config = dict(
    cutout=0.25,
    activation='star_relu',
    eps=1e-08,
    weight_decay=0.3,
)
Rows from block 2 of a small image classifier, named by matrix and row number. Rows with one number belong to one neuron. Each number is 50 + 12 x the weight over its row's rms, rounded and kept within 0 to 99. All counts start at 0.
Before each neuron's rows are labels from the 100 images, of 14848, where the neuron reaches its highest value: "top examples" is what is common among them. Only what is clearly more common there than usual is listed. The data: telescope images of galaxies (Galaxy Zoo DECaLS).
# fc1: MLP up (model.blocks.2.mlp.fc1.weight, 384x64), inputs 0-63
# fc2: MLP down (model.blocks.2.mlp.fc2.weight, 64x384, transposed), outputs 0-63

top examples: shape: featured or disk; edge-on disk: no; spiral arms: yes
fc1.125:62 50 36 35 69 47 46 35 41 65 58 49 55 89 49 58 46 54 40 25 58 44 68 55 33 42 41 51 49 67 44 37 57 76 53 30 43 64 71 51 39 59 50 57 50 52 41 52 65 53 51 52 50 35 42 42 34 67 47 42 52 61 71 45
fc2.125:34 33 37 59 49 70 48 51 56 49 65 43 69 45 61 42 52 49 67 40 74 80 42 59 54 37 38 50 60 46 54 49 62 17 56 51 66 61 53 33 48 44 50 52 52 55 43 48 31 37 64 48 45 56 44 43 78 53 57 70 39 36 35 50

top examples: spiral arms: yes
fc1.67:48 38 51 40 36 75 52 45 25 47 45 41 63 51 41 44 49 52 59 52 58 72 66 39 53 17 44 44 53 41 61 48 56 28 61 28 53 55 71 58 58 56 51 48 52 67 47 65 31 47 42 46 57 52 30 51 46 67 37 40 40 36 49 25
fc2.67:61 45 44 59 47 25 60 63 64 47 71 50 49 29 50 53 54 58 44 44 38 29 51 39 43 67 82 39 40 55 27 42 60 74 56 34 39 47 30 43 60 34 69 60 46 42 53 59 62 45 40 57 63 29 52 48 53 44 54 47 52 66 60 63

top examples: shape: featured or disk; edge-on disk: no; spiral arms: yes
fc1.264:36 57 55 54 35 41 54 28 39 64 37 53 38 46 65 49 36 51 43 44 52 50 38 52 32 50 45 21 52 62 86 49 69 45 46 52 52 53 45 54 53 47 48 60 48 49 42 40 28 63 59 30 50 57 77 41 35 56 55 23 62 44 45 64
fc2.264:65 26 47 52 82 43 55 75 61 41 57 35 58 46 28 50 52 56 47 65 38 68 67 36 54 44 54 56 40 46 32 49 35 39 56 63 52 50 56 42 39 33 60 51 42 54 65 58 61 56 44 68 49 86 48 39 59 38 54 57 39 50 41 47

top examples: shape: featured or disk; edge-on disk: no; spiral arms: yes
fc1.331:74 52 53 56 56 44 38 54 50 40 38 49 49 45 59 49 48 59 46 47 43 73 51 69 49 52 37 28 56 51 84 40 56 20 51 64 53 40 23 44 54 54 38 67 41 63 55 35 37 62 54 37 61 56 39 61 60 30 51 47 36 42 30 44
fc2.331:37 70 59 35 66 41 56 51 43 50 56 48 50 54 48 51 61 42 50 51 60 37 57 46 36 60 61 74 38 60 19 58 49 64 59 45 49 42 57 49 37 50 58 44 42 49 57 68 46 45 49 49 67 34 47 46 57 82 32 36 60 48 86 72

top examples: spiral arms: yes
fc1.115:57 53 44 55 70 48 20 47 45 48 70 63 46 56 32 52 55 44 60 40 48 60 71 57 41 39 31 49 48 45 46 27 57 71 46 45 52 71 47 43 30 63 44 61 38 37 38 55 80 36 43 51 65 74 56 47 53 52 58 55 58 32 47 40
fc2.115:57 39 49 59 26 48 76 48 52 33 36 26 56 29 42 49 52 50 51 55 45 33 25 49 51 67 39 48 36 50 39 63 53 24 45 66 51 38 62 49 56 53 55 46 44 48 51 59 34 59 45 50 32 17 36 54 61 41 34 62 42 49 63 47

top examples: spiral arms: yes; bar: no
fc1.158:53 64 87 65 33 60 66 43 63 56 43 49 67 53 49 53 41 51 38 50 54 57 35 59 58 47 38 57 61 33 43 42 55 67 41 56 60 78 43 44 59 29 41 51 57 62 54 51 36 52 67 41 46 52 60 53 73 27 49 28 36 60 54 44
fc2.158:43 52 57 37 63 51 45 43 69 67 58 67 50 60 54 49 61 55 39 51 60 57 50 50 35 65 65 37 53 60 51 67 32 28 64 33 51 48 48 56 25 46 37 46 43 63 49 60 54 88 33 55 40 47 72 51 34 38 54 70 55 59 58 63

top examples: shape: featured or disk; edge-on disk: no; spiral arms: yes
fc1.151:75 53 48 66 48 61 53 46 60 47 47 43 55 41 60 50 55 74 35 60 55 60 53 57 59 32 30 37 52 53 62 39 50 33 46 65 53 41 36 83 53 49 44 74 40 77 54 36 24 48 46 52 48 40 43 54 61 47 40 49 55 67 47 30
fc2.151:59 81 63 45 68 44 47 57 42 66 52 56 64 58 34 35 65 32 57 43 61 44 62 48 37 61 78 62 43 41 34 59 48 64 39 42 43 43 69 41 46 38 55 61 56 33 54 53 47 28 63 41 67 53 60 70 61 51 43 50 33 54 58 60

top examples: spiral arms: yes
fc1.64:67 77 78 51 29 43 52 35 48 79 54 45 54 63 53 64 41 52 40 56 79 50 53 60 35 44 33 66 47 43 50 53 41 52 41 50 49 54 61 26 39 40 53 53 50 36 39 60 51 57 51 37 58 59 63 57 59 38 46 64 54 60 68 68
fc2.64:36 20 46 30 49 58 52 44 45 56 37 70 38 34 58 41 50 48 69 60 50 69 59 38 50 49 57 37 56 56 52 60 46 44 40 37 46 46 18 48 42 33 26 32 61 74 49 49 39 64 43 56 36 62 55 40 43 38 56 48 47 37 35 39

top examples: spiral arms: yes; bulge size: small
fc1.135:61 76 62 49 40 15 56 36 73 59 58 62 41 43 55 54 38 29 56 51 60 59 37 48 55 50 59 69 58 59 55 57 46 58 61 46 30 58 34 30 42 34 41 56 62 50 48 39 42 61 65 41 60 70 30 42 61 57 41 61 50 42 46 43
fc2.135:41 22 39 40 56 84 40 67 65 45 55 47 47 55 63 46 58 60 64 62 76 31 39 56 58 58 64 27 61 49 64 49 43 47 58 44 70 61 65 41 43 54 46 19 54 59 49 51 47 50 57 56 58 41 56 64 39 60 54 53 33 58 56 52

top examples: spiral arms: yes
fc1.245:67 42 62 35 06 35 50 45 28 36 33 33 40 53 40 50 35 43 52 43 44 52 36 54 47 54 53 63 54 44 63 47 70 48 49 53 48 58 38 36 67 32 42 58 58 68 51 53 45 66 52 56 71 56 51 52 61 40 55 35 55 30 61 43
fc2.245:38 31 50 55 65 79 63 50 57 60 45 67 49 61 59 35 68 57 53 38 59 54 48 44 56 44 49 44 59 43 48 44 28 69 43 45 38 51 46 57 33 44 47 33 51 47 42 67 30 72 62 41 19 21 51 47 37 42 63 54 44 52 45 61