From a checkpoint of a small image classifier.
Model: 6.24M parameters, 32-pixel images, arch poolformer, patch size [2, 2], depths [3, 6, 6].
Data: trained on telescope images of galaxies (Galaxy Zoo DECaLS), 88335 training examples, 40.3 epochs.
Rows from block 2 of a small image classifier, named by matrix and row number. Rows with one number belong to one neuron. Each number is 128 + 32 x the weight over its row's rms, rounded and kept within 0 to 255. All counts start at 0. Numbers have three digits each.
After each neuron's rows are labels from the 100 images, of 14848, where the neuron reaches its highest value: "strongest on" is what is common among them. Only what is clearly more common there than usual is listed. The data: telescope images of galaxies (Galaxy Zoo DECaLS).
# fc1: MLP up (model.blocks.2.mlp.fc1.weight, 384x64), inputs 0-63
# fc2: MLP down (model.blocks.2.mlp.fc2.weight, 64x384, transposed), outputs 0-63

fc1.19:127154113129156134100122131097146117125126110171147132118097108122159152159138107171125100071086154141136048123121115148099159141156123096062150217101130131115148116090189160114220085089156083
fc2.19:132076101148082148133125101193093090137099138148118158081093163141120114084148112113087118180154156073144197120092126113097124094116163158130154056148183186105120157154152112164100084113109161
strongest on: shape: featured or disk; edge-on disk: no; spiral arms: yes

fc1.114:080087119097159144089158138122097136163163148122120134101122050154120146157113165153139101104066129228125096110128126123133144148110109157160056118174127133099112130150171157124094120183052127
fc2.114:131101126142143071177124120142143149090103145134173089156181116109102112061133102094127122086143062076126123122095116145122103084115088104149148148112091132203180115099065117133110086092171069
strongest on: roundness: cigar-shaped

fc1.330:040056170107112122164110087096110135109164131108138141130159140143141144074140115173081132154139174126169158096144174104128088166124132214153122149132137102155105128149145118156130121212172146
fc2.330:176029142106124085143132131135156150162110115161133136151131094196105107123136124093187146145164160118132139130102095112113132117129135100120133149122109113119255085095156133127126136118113107
strongest on: roundness: round

fc1.373:127105166109124111151148184109118134093138159147113140060113146154067132130179126123137140103102098108127176142135088120141146165132163121110061211116073098149061133129197075175116131146133172
fc2.373:124065134139130180128113168159131117103133122160086137204149126136175088152146101110113097142179161222119122153178126129115116132139083116132139089161189128079115190166098082164125158135153140
strongest on: roundness: cigar-shaped

fc1.301:109088155148159122131110129166148132093165125139145102121102207110108167104176134117129187118060115163128089136125126203151093121154112113106144091131132055122129079161152149120097117143149029
fc2.301:091099067122066148139142142174113125196094156132093132126122174181119130176080110104164108168174163088120104136149144085109127160129117148104109050147150172120119135101139118159182081129154183
strongest on: edge-on disk: no; spiral arms: yes; bulge size: small

fc1.356:120170122130219088122160141081139111109122168116104083141130104068131139156120111164074095117129125079193173106101154153146137094101113086157064147111168176076123117098107172173112122138123102
fc2.356:088245078097094107115097156146122135119143134098150115134136157139140123129132132112134140103099096173141119127112136120137167133094178169117144136113158102010144085121092071165091137114141095
strongest on: edge-on disk: yes; roundness: cigar-shaped

fc1.181:088097101135226100145169150070128125099114199143089089096135098083102102124119144192140088107112081123175205132121160159128112130119098105146072105139128150097098136098093115140104102135133124
fc2.181:049230097128109117122100117123129099153171109055161119149118140169075105100125142106143118125096117134144102109137120096110174128104140101088160139098143123033109089105110100148158166123117086
strongest on: roundness: cigar-shaped

fc1.61:079138172107118161122160190103107149138144086111168093183162130128094113165075184121095088087144121163116123062159100104150153134064175076136176168176120093155124108109113154159128121122150104
fc2.61:182144102120103099114121114102151119113097089085083129142122120128119111152167161133152121147154154095115127138099152172128104133174147142136112127092153137134000138162129078095090147078111148
strongest on: roundness: in between

fc1.316:116069162111129138195149039116121138081153124103071107131149150136137071121124096168098121096122058115134119140136124088141164151097138099105062111148145065144161132150121147189132132145069151
fc2.316:126076082115135105084076107117166126136127125146184125144100116122076133104079063137127149111091128084110100078120141099134068060085125146099168146161126192142091139097116145079106104113188096
strongest on: roundness: cigar-shaped

fc1.50:090123107134229110139143134102148109108102181154090116147131101070130139114097109163082082113139085081203184100116162163166136093122089116154058131120125159095108109109098135163109106133150120
fc2.50:090252103089113128114099124123149118120150112090162128130129153179093098126131123106121117114107096139137116136097142115117168137085156111113154141112155098002160072132104084133131143101134101
strongest on: roundness: cigar-shaped; edge-on disk: yes

fc1.65:137088138119166139164142069144102165140186129093103097181204168158171075133105113142134112150102146077147154134113133164118176179095137198091105130145126109134114112150090107146118194114086162
fc2.65:131010138115115113108103129169129100106078102155160132126090138120112112105084132115128106133120120150103144139119104091130080088121115127126154100220100129114232155119174154134121106131167089
strongest on: bulge size: small

fc1.273:088153094127188107136193143134119147060095113121124073100139110119066093108130167166131119172094050116124155143111093070106096116094125151137152168139138108123146159063159110100142101070113101
fc2.273:176182152130140081171099140084183075129140124102098164098113133063171146156100191117127114132114143136166089130158166124139150161103135131136155150119136171051056128141097134167135141135179172
strongest on: roundness: in between

fc1.372:112113175112068115101122093129135169143085120128129150104173172137197117121161096142179115131141071072095095174130165104090124119133131097114113153106102071105099106118179098169154167210110150
fc2.372:183055107134154111130091130112126085085133168123111112177131093139086110101135133051087164107124125158105093109163102170119106148078087127151152102211148108126091141130091088073093102088134120
strongest on: edge-on disk: no; spiral arms: yes; bulge size: small

fc1.364:109171168132077141151232136126106110098093155106146097132153120094083133163148161153174147119084120130085123073211099104149137139107144193110170118180151100124168145121151119146092134095123129
fc2.364:209114206116165128143111114150114092135139140131129166163129139102118091078154147103103097156152096148141156198100140102103116090101122080161096121155160147099021164119115118141160143155151162
strongest on: roundness: in between

fc1.2:169138182077145127144078060075117129100153130068151119116177116166118150108151069086092151126153160128145098103152072180095138072102095162090132090127119096109162137139131133117141136077117070
fc2.2:074145120118111107087145139144113107121123165190150074089082128088122102154116113190134119157086083135149125159122178092151116149159195120096160124142145121180162078183106155143171105142205148
strongest on: spiral arms: yes

fc1.4:127113151168136125109128143175146132122131147123153144109105179131117146099133143100101147140068094126120125153138114250148068162170109144122096042148100080128094101129131093108080142145101060
fc2.4:089165109126095117144097122161109093191123099065109088116149152185149133143062154118169118147182121116103131115146188123136116163181115118109106124059110058136108128126121106102153069156128192
strongest on: edge-on disk: no; spiral arms: yes; spiral winding: tight

fc1.221:110162121073091127129127110094018121160162150089149177175117165159148117136145112092130147176132180106142133091141125118133113184132186139160079153129142174142150081167142133131086182127111165
fc2.221:164029142143129134125132134135140083128108115126126153140130144106139114135132139136121122138126128104134150150108131140120150132115132133123114136095115117146255123135116129157177136149146120
strongest on: roundness: round

fc1.285:116188160132143150151086115165129116226170136152132111077107146101137139109135115132147078113202131120119168107164166032119122090125115118149161122115161130154090130144156082113098098085159165
fc2.285:114087168141092168051108130158167177124141151083170131144144149225149126113120144143114188121171163089115115143128093195119124119152130141092134113090069140123096166166144169121158142101090111
strongest on: roundness: round

fc1.324:124172189143148033149185168100135160096185170122129127116142161128101138123110145173155155119068113143155178073125103141096130146164086097125071114134134121142155096145184096107101151123083149
fc2.324:139093112118140200072078143160143102151109123112120118154146119034133112121118162041159109148140124106106135219171132093124135095107148129106115167161146132154047147120108169136118107126145121
strongest on: shape: featured or disk

fc1.376:117127122123166117093151120127120149131159149105079105125124098171137168150095133134150089103015124214146128110134123100109125160111117134146070136152096119132140156120164152125100126195026115
fc2.376:074109149133138089168089118143161139152127173120184129154146115082098124081142117105132130088146098064140136152127121183139182118115116119127164149160137147195121125131065134086153119138245114
strongest on: roundness: cigar-shaped

fc1.84:122070136062049130090095078105132113106103142170083163062121152160149131094149116134150117120125096039112097150107149089135079087090152137140148165102059124108125141145154161117151130112126147
fc2.84:100119071126121099131114156114135143097181128091114127151106088080081137117105100134122179110122100218128128103120064142133124183179111181088130109156189131105085103117112059124065101118132125
strongest on: edge-on disk: no

fc1.199:179131107169175093146156188164146111162127111142109146129150160081150117214081069132076111167127083129128135087122158128096147097128140138115187139125145137075186138110187137143189117149111123
fc2.199:173046159120112101104128104105110136112115144162131127123073102138150116114147088169120097065117103219106141121111103108087141106127125069119106082124161151181155158148125170154039118143148151
strongest on: shape: featured or disk; edge-on disk: no; bar: strong

fc1.8:126101083163119136100116049087142134093158166162134108083115117074138148137243148136126123108103094197118128107121121158164151127122169126106097141087137133129095129155101077117159090177107167
fc2.8:117109130154185107148175160109139098118106116173115159173101125217105125135048135098123150094152153128139107111157158110119115135138077124138129086149136161083248108141127135151104136084118107
strongest on: edge-on disk: yes

fc1.328:088154091129106172077117062119131123099034152141135113145143152163136154190104111137119154163204091173132090175170127108086122122152097135101122130102114108139083093113151110162154130173182117
fc2.328:191061098117164105100102148105178100101138133128163133117117117129098133028155175099183089126100122086125114131116136091141148142065137095187085118122165143150126171122127155101093081121090105
strongest on: shape: featured or disk; edge-on disk: yes

fc1.369:171125118167151107118071134190130148117152153109126120104123151112142141111116218124128144171069108133119148142136087226153042161162090174144090126125117106132128108130144064121093105110124141
fc2.369:093071158161140147178144168117117105194123124100153108158200146197110118114117119099150122110158130154116168140121204134133152188191097125118124112159134080153150111123095133113165118206129099
strongest on: edge-on disk: no; spiral arms: yes; spiral winding: tight

fc1.73:126191192125070077138076184139129131104111090118084085161159151138132129151045144171146141110127104150134140100139072102108109131133193141122125185162147104166182168110131116147103100102156136
fc2.73:108082089112166187145136138124151147111148187045157125154147169145139149089206169074173102175081135118093101140180143117126124128071117156141119126153150096107070084104127134149132130124094151
strongest on: edge-on disk: no; spiral arms: yes

fc1.132:193137125128127143189144102136150120164088175099135192120170145108090175160128043115145100077141148082120122108094153159113111158125091166084163124075173154110131115163120109103156121185150162
fc2.132:119056164140102170097126132143095139117217119162114120181128133172180102083136109160070127200111110126115141185145141138129127057152173122126103117136144118148196136135141136133148154100071127
strongest on: roundness: round

fc1.204:051133151127129100158175204126106140098118123103134099134162126126104135162145175156150099084170082156108138119198122088150119128099191095091120154117092133089088158128175111145169149108154199
fc2.204:141074144125145118148143124113139127126121146148132118172156178151186138102155137163132103150114108138124122151119165106140117155122085114154129109125138137124000120118125124132146140163127194
strongest on: roundness: round

fc1.144:172143145156187142086132122134105132093124120132174137173162121135151119129094116153101139097101134061159183112039076107085098107192157084111104176102127087155162132087171123080122139115141103
fc2.144:134243165112105071082140118103098108111108134118117112097160126127157126125181161161102145101147141139131146118091097101102149064147134127144136099126165123047056131099111161115136168135164175
strongest on: edge-on disk: no; bulge size: moderate

fc1.183:170014117068135111137192109100087097123124144144095139059141086085110124108152095134122137083087152142147204120099105102106143133100096151137118182127116160106172119135137153104094128100122125
fc2.183:097255140142161123179139142124161204140142185141141101177096117139123149095117137107141139112169089161156085094123128168176122107161090086126128161138117105163113141111130104141148144128124107
strongest on: roundness: cigar-shaped

fc1.290:095106104159119112094096088143123103120140132099113130095138145111191114007123089131078130139128108170171180112140136178068175138135140177106143146138150123182132159128078128095087146156143161
fc2.290:123026145108190083149117155134139128120106130146145126117144109164137118140132106102137142114142119116112094119086113088127091098141107121129143113134135118094255130102131117098112106120095095
strongest on: edge-on disk: no; spiral arms: yes

fc1.178:143148136145173123110108202060093138098097132084149104160150214126096093108082134182125089161107121124124116167104120123136081120067130083153109133144085147105131147112172087115117063093108157
fc2.178:138093152145140111153160076136182098185115114145153128148143087124128108138163156075134163103205150112114164115135135148112186185119101129148200136158181114077093117095153137115132152140211097
strongest on: roundness: in between

fc1.320:177101108124136141107178089072127123103123168144161136127107127063151127188198085128183116097118149153128154134140135150171182126122146138101081121090214177107079118143112149195121141121121111
fc2.320:122117116151099084173075161155148156151134111121127143112078075216088122104131109067093140096149146179132108078132112166146135102140127069127086152064086092145185090152135124142094129149122089
strongest on: edge-on disk: yes

fc1.242:123132060112141165119127076128147148105060166176148107147103121145084119050174137108088162103143060074164137104123100140114140149171164095089129130063132130165122153139112135186156146115150092
fc2.242:112085137169180060118107177145193098122156107161140177038125094075123121128095088113124091186135132112127115192116118093122128173084121103130152123158158176132135126119139159077130146147160118
strongest on: edge-on disk: yes

fc1.275:136089150146129123168117038073112122083125096110105100146113171172142060123123096164087140074145044153143136153143100104131163133109114073110094100137188096127172121146125158180134119134114106
fc2.275:148071123156136101080096109176203128121131154170190108100109108064100164119110061136160121094063154077130134110117163122120104100127119142112171144172112163147115161119119156135138127132212100
strongest on: roundness: cigar-shaped