A small image classifier, trained from scratch: 6.24M parameters.
Rows from block 2 of a small image classifier, named by matrix and row number. Rows with one number belong to one neuron. Each number is 128 + 24 x the weight over its row's rms, rounded and kept within 0 to 255. All counts start at 0. Numbers have three digits each.
After each neuron's rows are labels from the 100 images, of 14848, where the neuron reaches its highest value: "strongest on" is what is common among them; "peak at" is the part of the image that holds the peak. Only what is clearly more common there than usual is listed. The data: telescope images of galaxies (Galaxy Zoo DECaLS). In brackets: how many of the 100, against the usual share in percent.
# fc1: MLP up (model.blocks.2.mlp.fc1.weight, 384x64), inputs 0-63
# fc2: MLP down (model.blocks.2.mlp.fc2.weight, 64x384, transposed), outputs 0-63

fc1.195:150111121150165111145125119098143120106146160111136153089159102094133158148121075147150106118112086157110143146089144136155137145124154130081113125153145124154099074131121101127123111172095153
fc2.195:120148145154146167116148158122154158108113112171136149159067131174135114109157168111121149147154149130156137133163107147100130101129119106143130163083146163086143143153155147140152120136148129
strongest on: edge-on disk: yes (47 vs 5.2); roundness: cigar-shaped (31 vs 8.1)
peak at: centre (84 vs 14.1)

fc1.13:142114121123137137096151101121113127107122165122136147132101124084138137159176106134179143090115150123167139141136135160140180131133134127110090146086170185110123115121102139185117134139128114
fc2.13:102109102117116125178068149149143134141117117108098129128109091182094119102127130086125130120128129140133106081115102142145107103121130110127106149120070105179157102128109108115102137133108098
strongest on: edge-on disk: yes (29 vs 5.2)
peak at: centre (47 vs 14.1)

fc1.10:171138127158152116095132144124105149120089136140091152157132125175148149119127097134154112153089139123116160128107074123150124131149130182143110137113158135151189134152128093135121117163095118
fc2.10:117099132106136151169153134140176117140161109134141115136142113073094145107095143159123141096174116108136132128116155125107119126124105139118168132161102111104094112128151173080120137108182114
strongest on: shape: featured or disk (62 vs 30.5); edge-on disk: no (50 vs 24.7)
peak at: centre (51 vs 14.1)

fc1.51:173129133111132129120126111118085129130112171115121149112139111158121142113112117093128135200151130072139155130115067162134160114160108175115112118124115121146115126129098089115124117085124127
fc2.51:107135103116161125114132167137140150135144102129144124148121155121151100123122150183099134079111137160134126126142190090095072153117098130131154143137129141140144131120176182125136117136161142
strongest on: shape: featured or disk (74 vs 30.5); edge-on disk: no (69 vs 24.7); spiral arms: yes (57 vs 18.8)
peak at: centre (68 vs 14.1)

fc1.293:090153098155126102134069074136178151110191130145099143133131149121115109092124115106149145125143141090132135116156104146136109120129143154127117124133101125081121130099082113123091137140152131
fc2.293:142152146098151126118146118103125110100079092156099131137131105139132106130133148132127079109142076131142139110097126119130132132140146121126101099103101122158222120150136112102154099147098116
strongest on: edge-on disk: no (74 vs 24.7); shape: featured or disk (74 vs 30.5); spiral arms: yes (58 vs 18.8)
peak at: middle left (40 vs 11.7); bottom centre (38 vs 11.7)

fc1.171:122130123123073124147140121124099131123134136114098123137123119116078160172143148095161113138137177174112146115169107093149087168106148145122156137142141106127143109145152101137087147095167137
fc2.171:168160165140130132073107152150138130136147120161115134117118154128137117123151141136123143119168080147121115147109179126099160095161116075135136088144160124111087144096128112134165130160126143
strongest on: edge-on disk: no (57 vs 24.7)
peak at: centre (94 vs 14.1)

fc1.69:160121135140160130114115110146104134161123120138144119165173116120150142141102113170121137090109120078148156135083103132086116123178111097107119162105123125126159132087161144094149126092142100
fc2.69:102209141123099108062128125136122136110118132126136120073111117116164144108188119142105121116137151136130145124084132122103145086137150119115112114119121140069108126137106132117127120139136157
strongest on: shape: featured or disk (62 vs 30.5); edge-on disk: no (59 vs 24.7); bulge size: moderate (31 vs 6.6)
peak at: centre (91 vs 14.1)

fc1.343:136102148074084135143107083113106095140136124114120127153110117140126131111089139113147121178157169104116134095158110152145132134122124167141137127123100114155099111130157133087118118065122089
fc2.343:124120148164132154141145135144145156115104142141176143116149157105153096166146139147122146119087122170135127131134149124122149181130117145128159140190170147152112110121107121154124151142178177
strongest on: edge-on disk: no (59 vs 24.7); spiral arms: yes (53 vs 18.8)
peak at: centre (77 vs 14.1)

fc1.253:085107100133145133148081184121132117149152131106084156130132107119152136126124146193095122113141109146162178137083148109112116132143142151106154139138140131160126142112123116114111157125115182
fc2.253:125082135150156120118149107145179145134139148137138115094114098132082130093114129116155152109105135087129125112105137150110125085138088113120156141145106127148203127150112125166124137115084101
strongest on: shape: featured or disk (60 vs 30.5); edge-on disk: no (52 vs 24.7)
peak at: centre (42 vs 14.1)

fc1.380:127108103144117111123151180161122107165151121169109170118141098108152125163149102149116119120091120157129122104095173134090125118111122125134150129132157157114135162106189134134174140156113148
fc2.380:127087138160137158115163088129129092141167131138140098134118143128099131113122122147139130072119142133133186109138112094108149127147121100127159110158152140176178121138136193122116151148134142
strongest on: shape: featured or disk (81 vs 30.5); edge-on disk: no (79 vs 24.7); spiral arms: yes (56 vs 18.8)
peak at: centre (79 vs 14.1)

fc1.220:119172113140206087154117145133152104122115152140122116161159162094166115142093119150093079128139124096144151111145144126140155100113108118118099127120154169095127134096139137137136116110115136
fc2.220:141195117122111105083116112146141134105118084113148112110118100132123129119120122105131116133109094163123135127111119109129155120108132112131149113144152098050159090117111090144123099121160075
strongest on: edge-on disk: yes (44 vs 5.2); roundness: cigar-shaped (31 vs 8.1)
peak at: centre (82 vs 14.1)

fc1.223:132150129117143158143126190116118111143153138114118105102132133148114134123149145182172089146081136161126129142144144111092104130079124102140082091154106136098130169123136125117132096128108165
fc2.223:090076132154151091118157107146153141155141136120168120134148119067096131090106119091106172106127131105151137131139123161122167141122132132118159165123160103113131126116117149109123143142180103
strongest on: roundness: in between (64 vs 33.9)
peak at: centre (100 vs 14.1)

fc1.142:113166109144122161146065102110152182139171111091134141090126153134116125086130125131117156112168102120153155093095091143124159099125147149109134137114111147101134113120102108090103125125127114
fc2.142:160123161099193082119126139111112135108105125148125140142114095130141126153145169122127105121121088126103137167123146094112107126157114139101137116157146114166197154163134137139124139168108107
strongest on: shape: featured or disk (66 vs 30.5); edge-on disk: no (65 vs 24.7); spiral arms: yes (57 vs 18.8)
peak at: top centre (53 vs 11.7)

fc1.329:178110130100159125179120060109093159116094137126121116135120158146107144126169104127093131149126134101129129062108128156146127136122104135111132132106155121136161162143096125130135124146171127
fc2.329:080093124139104132113110155147117091115160119177123121115138111119144129124093112167113109160133127133129138198146135115122120119127180119086147117182148130119153098114158150117157142115094149
strongest on: roundness: in between (64 vs 33.9)
peak at: centre (73 vs 14.1)

fc1.172:134096131118168101121193128104107137116115139123115107071147107128070128106139107165116160109101088136127190124104102122115115117118106123139093132128132134121145090135170105110118125117123157
fc2.172:144218144129130141122098133116131151127137132148098116194101134088140148110098141096128107113131130113146060143114122134160119130117117145103123154147113123102103163144119131152142149096135140
strongest on: roundness: in between (65 vs 33.9)
peak at: centre (98 vs 14.1)

fc1.333:153116109125111107117119083088132126100117162160132143088108116098116128137210136113153121118118104151117171123120110136174129131134157125106075152105123132134113110124125087159151121154106157
fc2.333:113090132145125103137101179160136135130122107158110153132123103194108138126085099100102140100133147173115114106139135119114109133155120108114118102102120127086187122152135118165106102111127100
strongest on: shape: featured or disk (70 vs 30.5); edge-on disk: yes (64 vs 5.2)
peak at: centre (67 vs 14.1)

fc1.294:127145107128157140131126117131163138107138133155146127105121119106141150146159114145120147113090103144140061090112154132148150087137146129091156158123138114132134083095140152104185088137162088
fc2.294:133059117124125138134148127158117091132109142135105131135110132170114110125121103101122096134145139075137145159141106096078097125113125128121132067179158161116159116125147137163133110111101140
strongest on: shape: featured or disk (86 vs 30.5); edge-on disk: no (84 vs 24.7); spiral arms: yes (71 vs 18.8)
peak at: centre (93 vs 14.1)

fc1.25:138160137137152143120149167106107126110104121106133094113120144149107097075091129130129100119129118149143167148132105070071099142090114100145079141119110130142129162113136106142131088148133158
fc2.25:105097156158126100162111115121139114153137155131143154135164100067107116147144144105135132138132157122141133143129140152135149165154142129125159148167170079105086141129126169134116143121191139
strongest on: roundness: in between (75 vs 33.9)
peak at: centre (100 vs 14.1)

fc1.209:121154136092152091120070154117137145117092095087114090134103098155153098129074156117146135155133121150137144127148089142129112097108121176136121155130164119158160119138122117133116122092150136
fc2.209:122077086148131172154141109109126126126173158114129089151148160094083113138112123119125144135109147136126134122161131123149097177129099143099150116144124133158157078085136172131137128146134107
strongest on: shape: featured or disk (79 vs 30.5); edge-on disk: no (78 vs 24.7); spiral arms: yes (68 vs 18.8)
peak at: centre (96 vs 14.1)

fc1.110:155113135118149065130164163127116133109145155115126084139122158097096139130152150157122151118106131140148186088122112112129111133142105128145079113124134136101180104144182104101132127109133124
fc2.110:100116120118105134127108151112116117098070097136100121100102124132140096103135127084113145123125102129104116162134127116133117109106110097115128142178146128139059144083071145125083122120102121
strongest on: edge-on disk: yes (27 vs 5.2); roundness: cigar-shaped (26 vs 8.1)
peak at: centre (50 vs 14.1)

fc1.352:131122122144123182154091150111171172125118087114142142099160143132158115127106095135117164096118168108132087100131094139106131135113101128094141098100122132097142092126171137100134142153141101
fc2.352:161144127119131079125160072122120142144128138161153105146085118130107126124126168122114071131133105150097134157104157125148146122138103114126126114135127102188117161145113093137121098184125107
strongest on: shape: featured or disk (72 vs 30.5); edge-on disk: no (70 vs 24.7); spiral arms: yes (61 vs 18.8)
peak at: centre (43 vs 14.1)

fc1.133:092109110148185132113177117111135122126095176139087117134127083091104112110103121170118112125123108112161165143102142150126118098119085103131081140112121136104118103116121131143089111150136144
fc2.133:107196104114133131149096125121127096116142117097154111141124140150075092101132124125130109094127123130136115127121118114111114112092118130123134112110141132040154128128104087141121154088136083
strongest on: edge-on disk: yes (35 vs 5.2); roundness: cigar-shaped (27 vs 8.1)
peak at: centre (85 vs 14.1)

fc1.203:097110127094128083105102124130149142105113112081116080124119137177136115107090172115136124160142098064121131128161111129147124130098120168129136175119097116126108101111115126109128135112166143
fc2.203:110117068113122151123115116106107119117146120119124124142124129112117087140104111132098121103108131192125130135135114108151132179142118116099094122142145144123197078110142134140079101117088103
strongest on: shape: featured or disk (80 vs 30.5); edge-on disk: no (79 vs 24.7); spiral arms: yes (65 vs 18.8)
peak at: centre (94 vs 14.1)

fc1.224:101113082140146106090123123157146148108100117118153103141112117133144091113098126168113104152131087089087137177132141124147105102110127162130131127139134131141168129123162053102142128132130102
fc2.224:191127135136178132166139112096159102113127158156122111116171108142131126142123145107152146120159123138131162118124141112127131179138096088161141153137092118136089145110130137136128097153181099
strongest on: shape: featured or disk (67 vs 30.5); edge-on disk: no (66 vs 24.7); spiral arms: yes (56 vs 18.8)
peak at: centre (98 vs 14.1)

fc1.85:097126124131180117100162109134153107126114122132105135131136087137122136113126093124078087127133114081180164125084131128141107090142103090128075126115125142105105110129092139155106116135129094
fc2.85:117239107102118121130119142133121101111136123093139121124134148126133108136129120131113107097104131150130113123138136110118136134106135140115125133084122108050195110130117096118124120124126125
strongest on: edge-on disk: yes (26 vs 5.2)
peak at: centre (63 vs 14.1)

fc1.3:166127147117143114114106087114120127105158141099141127152116123159130170079137088078143142184120147082121110131142065151120117116131103147124110141133145093118160135141120101125148126081127132
fc2.3:090141130127100120131120154106098097140108124126106074107152150112121104135122112186122133088124129127152159131124158083140144135162155122115163112147124155176120108116167151119135142129189156
strongest on: shape: featured or disk (72 vs 30.5); edge-on disk: no (69 vs 24.7); spiral arms: yes (61 vs 18.8)
peak at: centre (41 vs 14.1)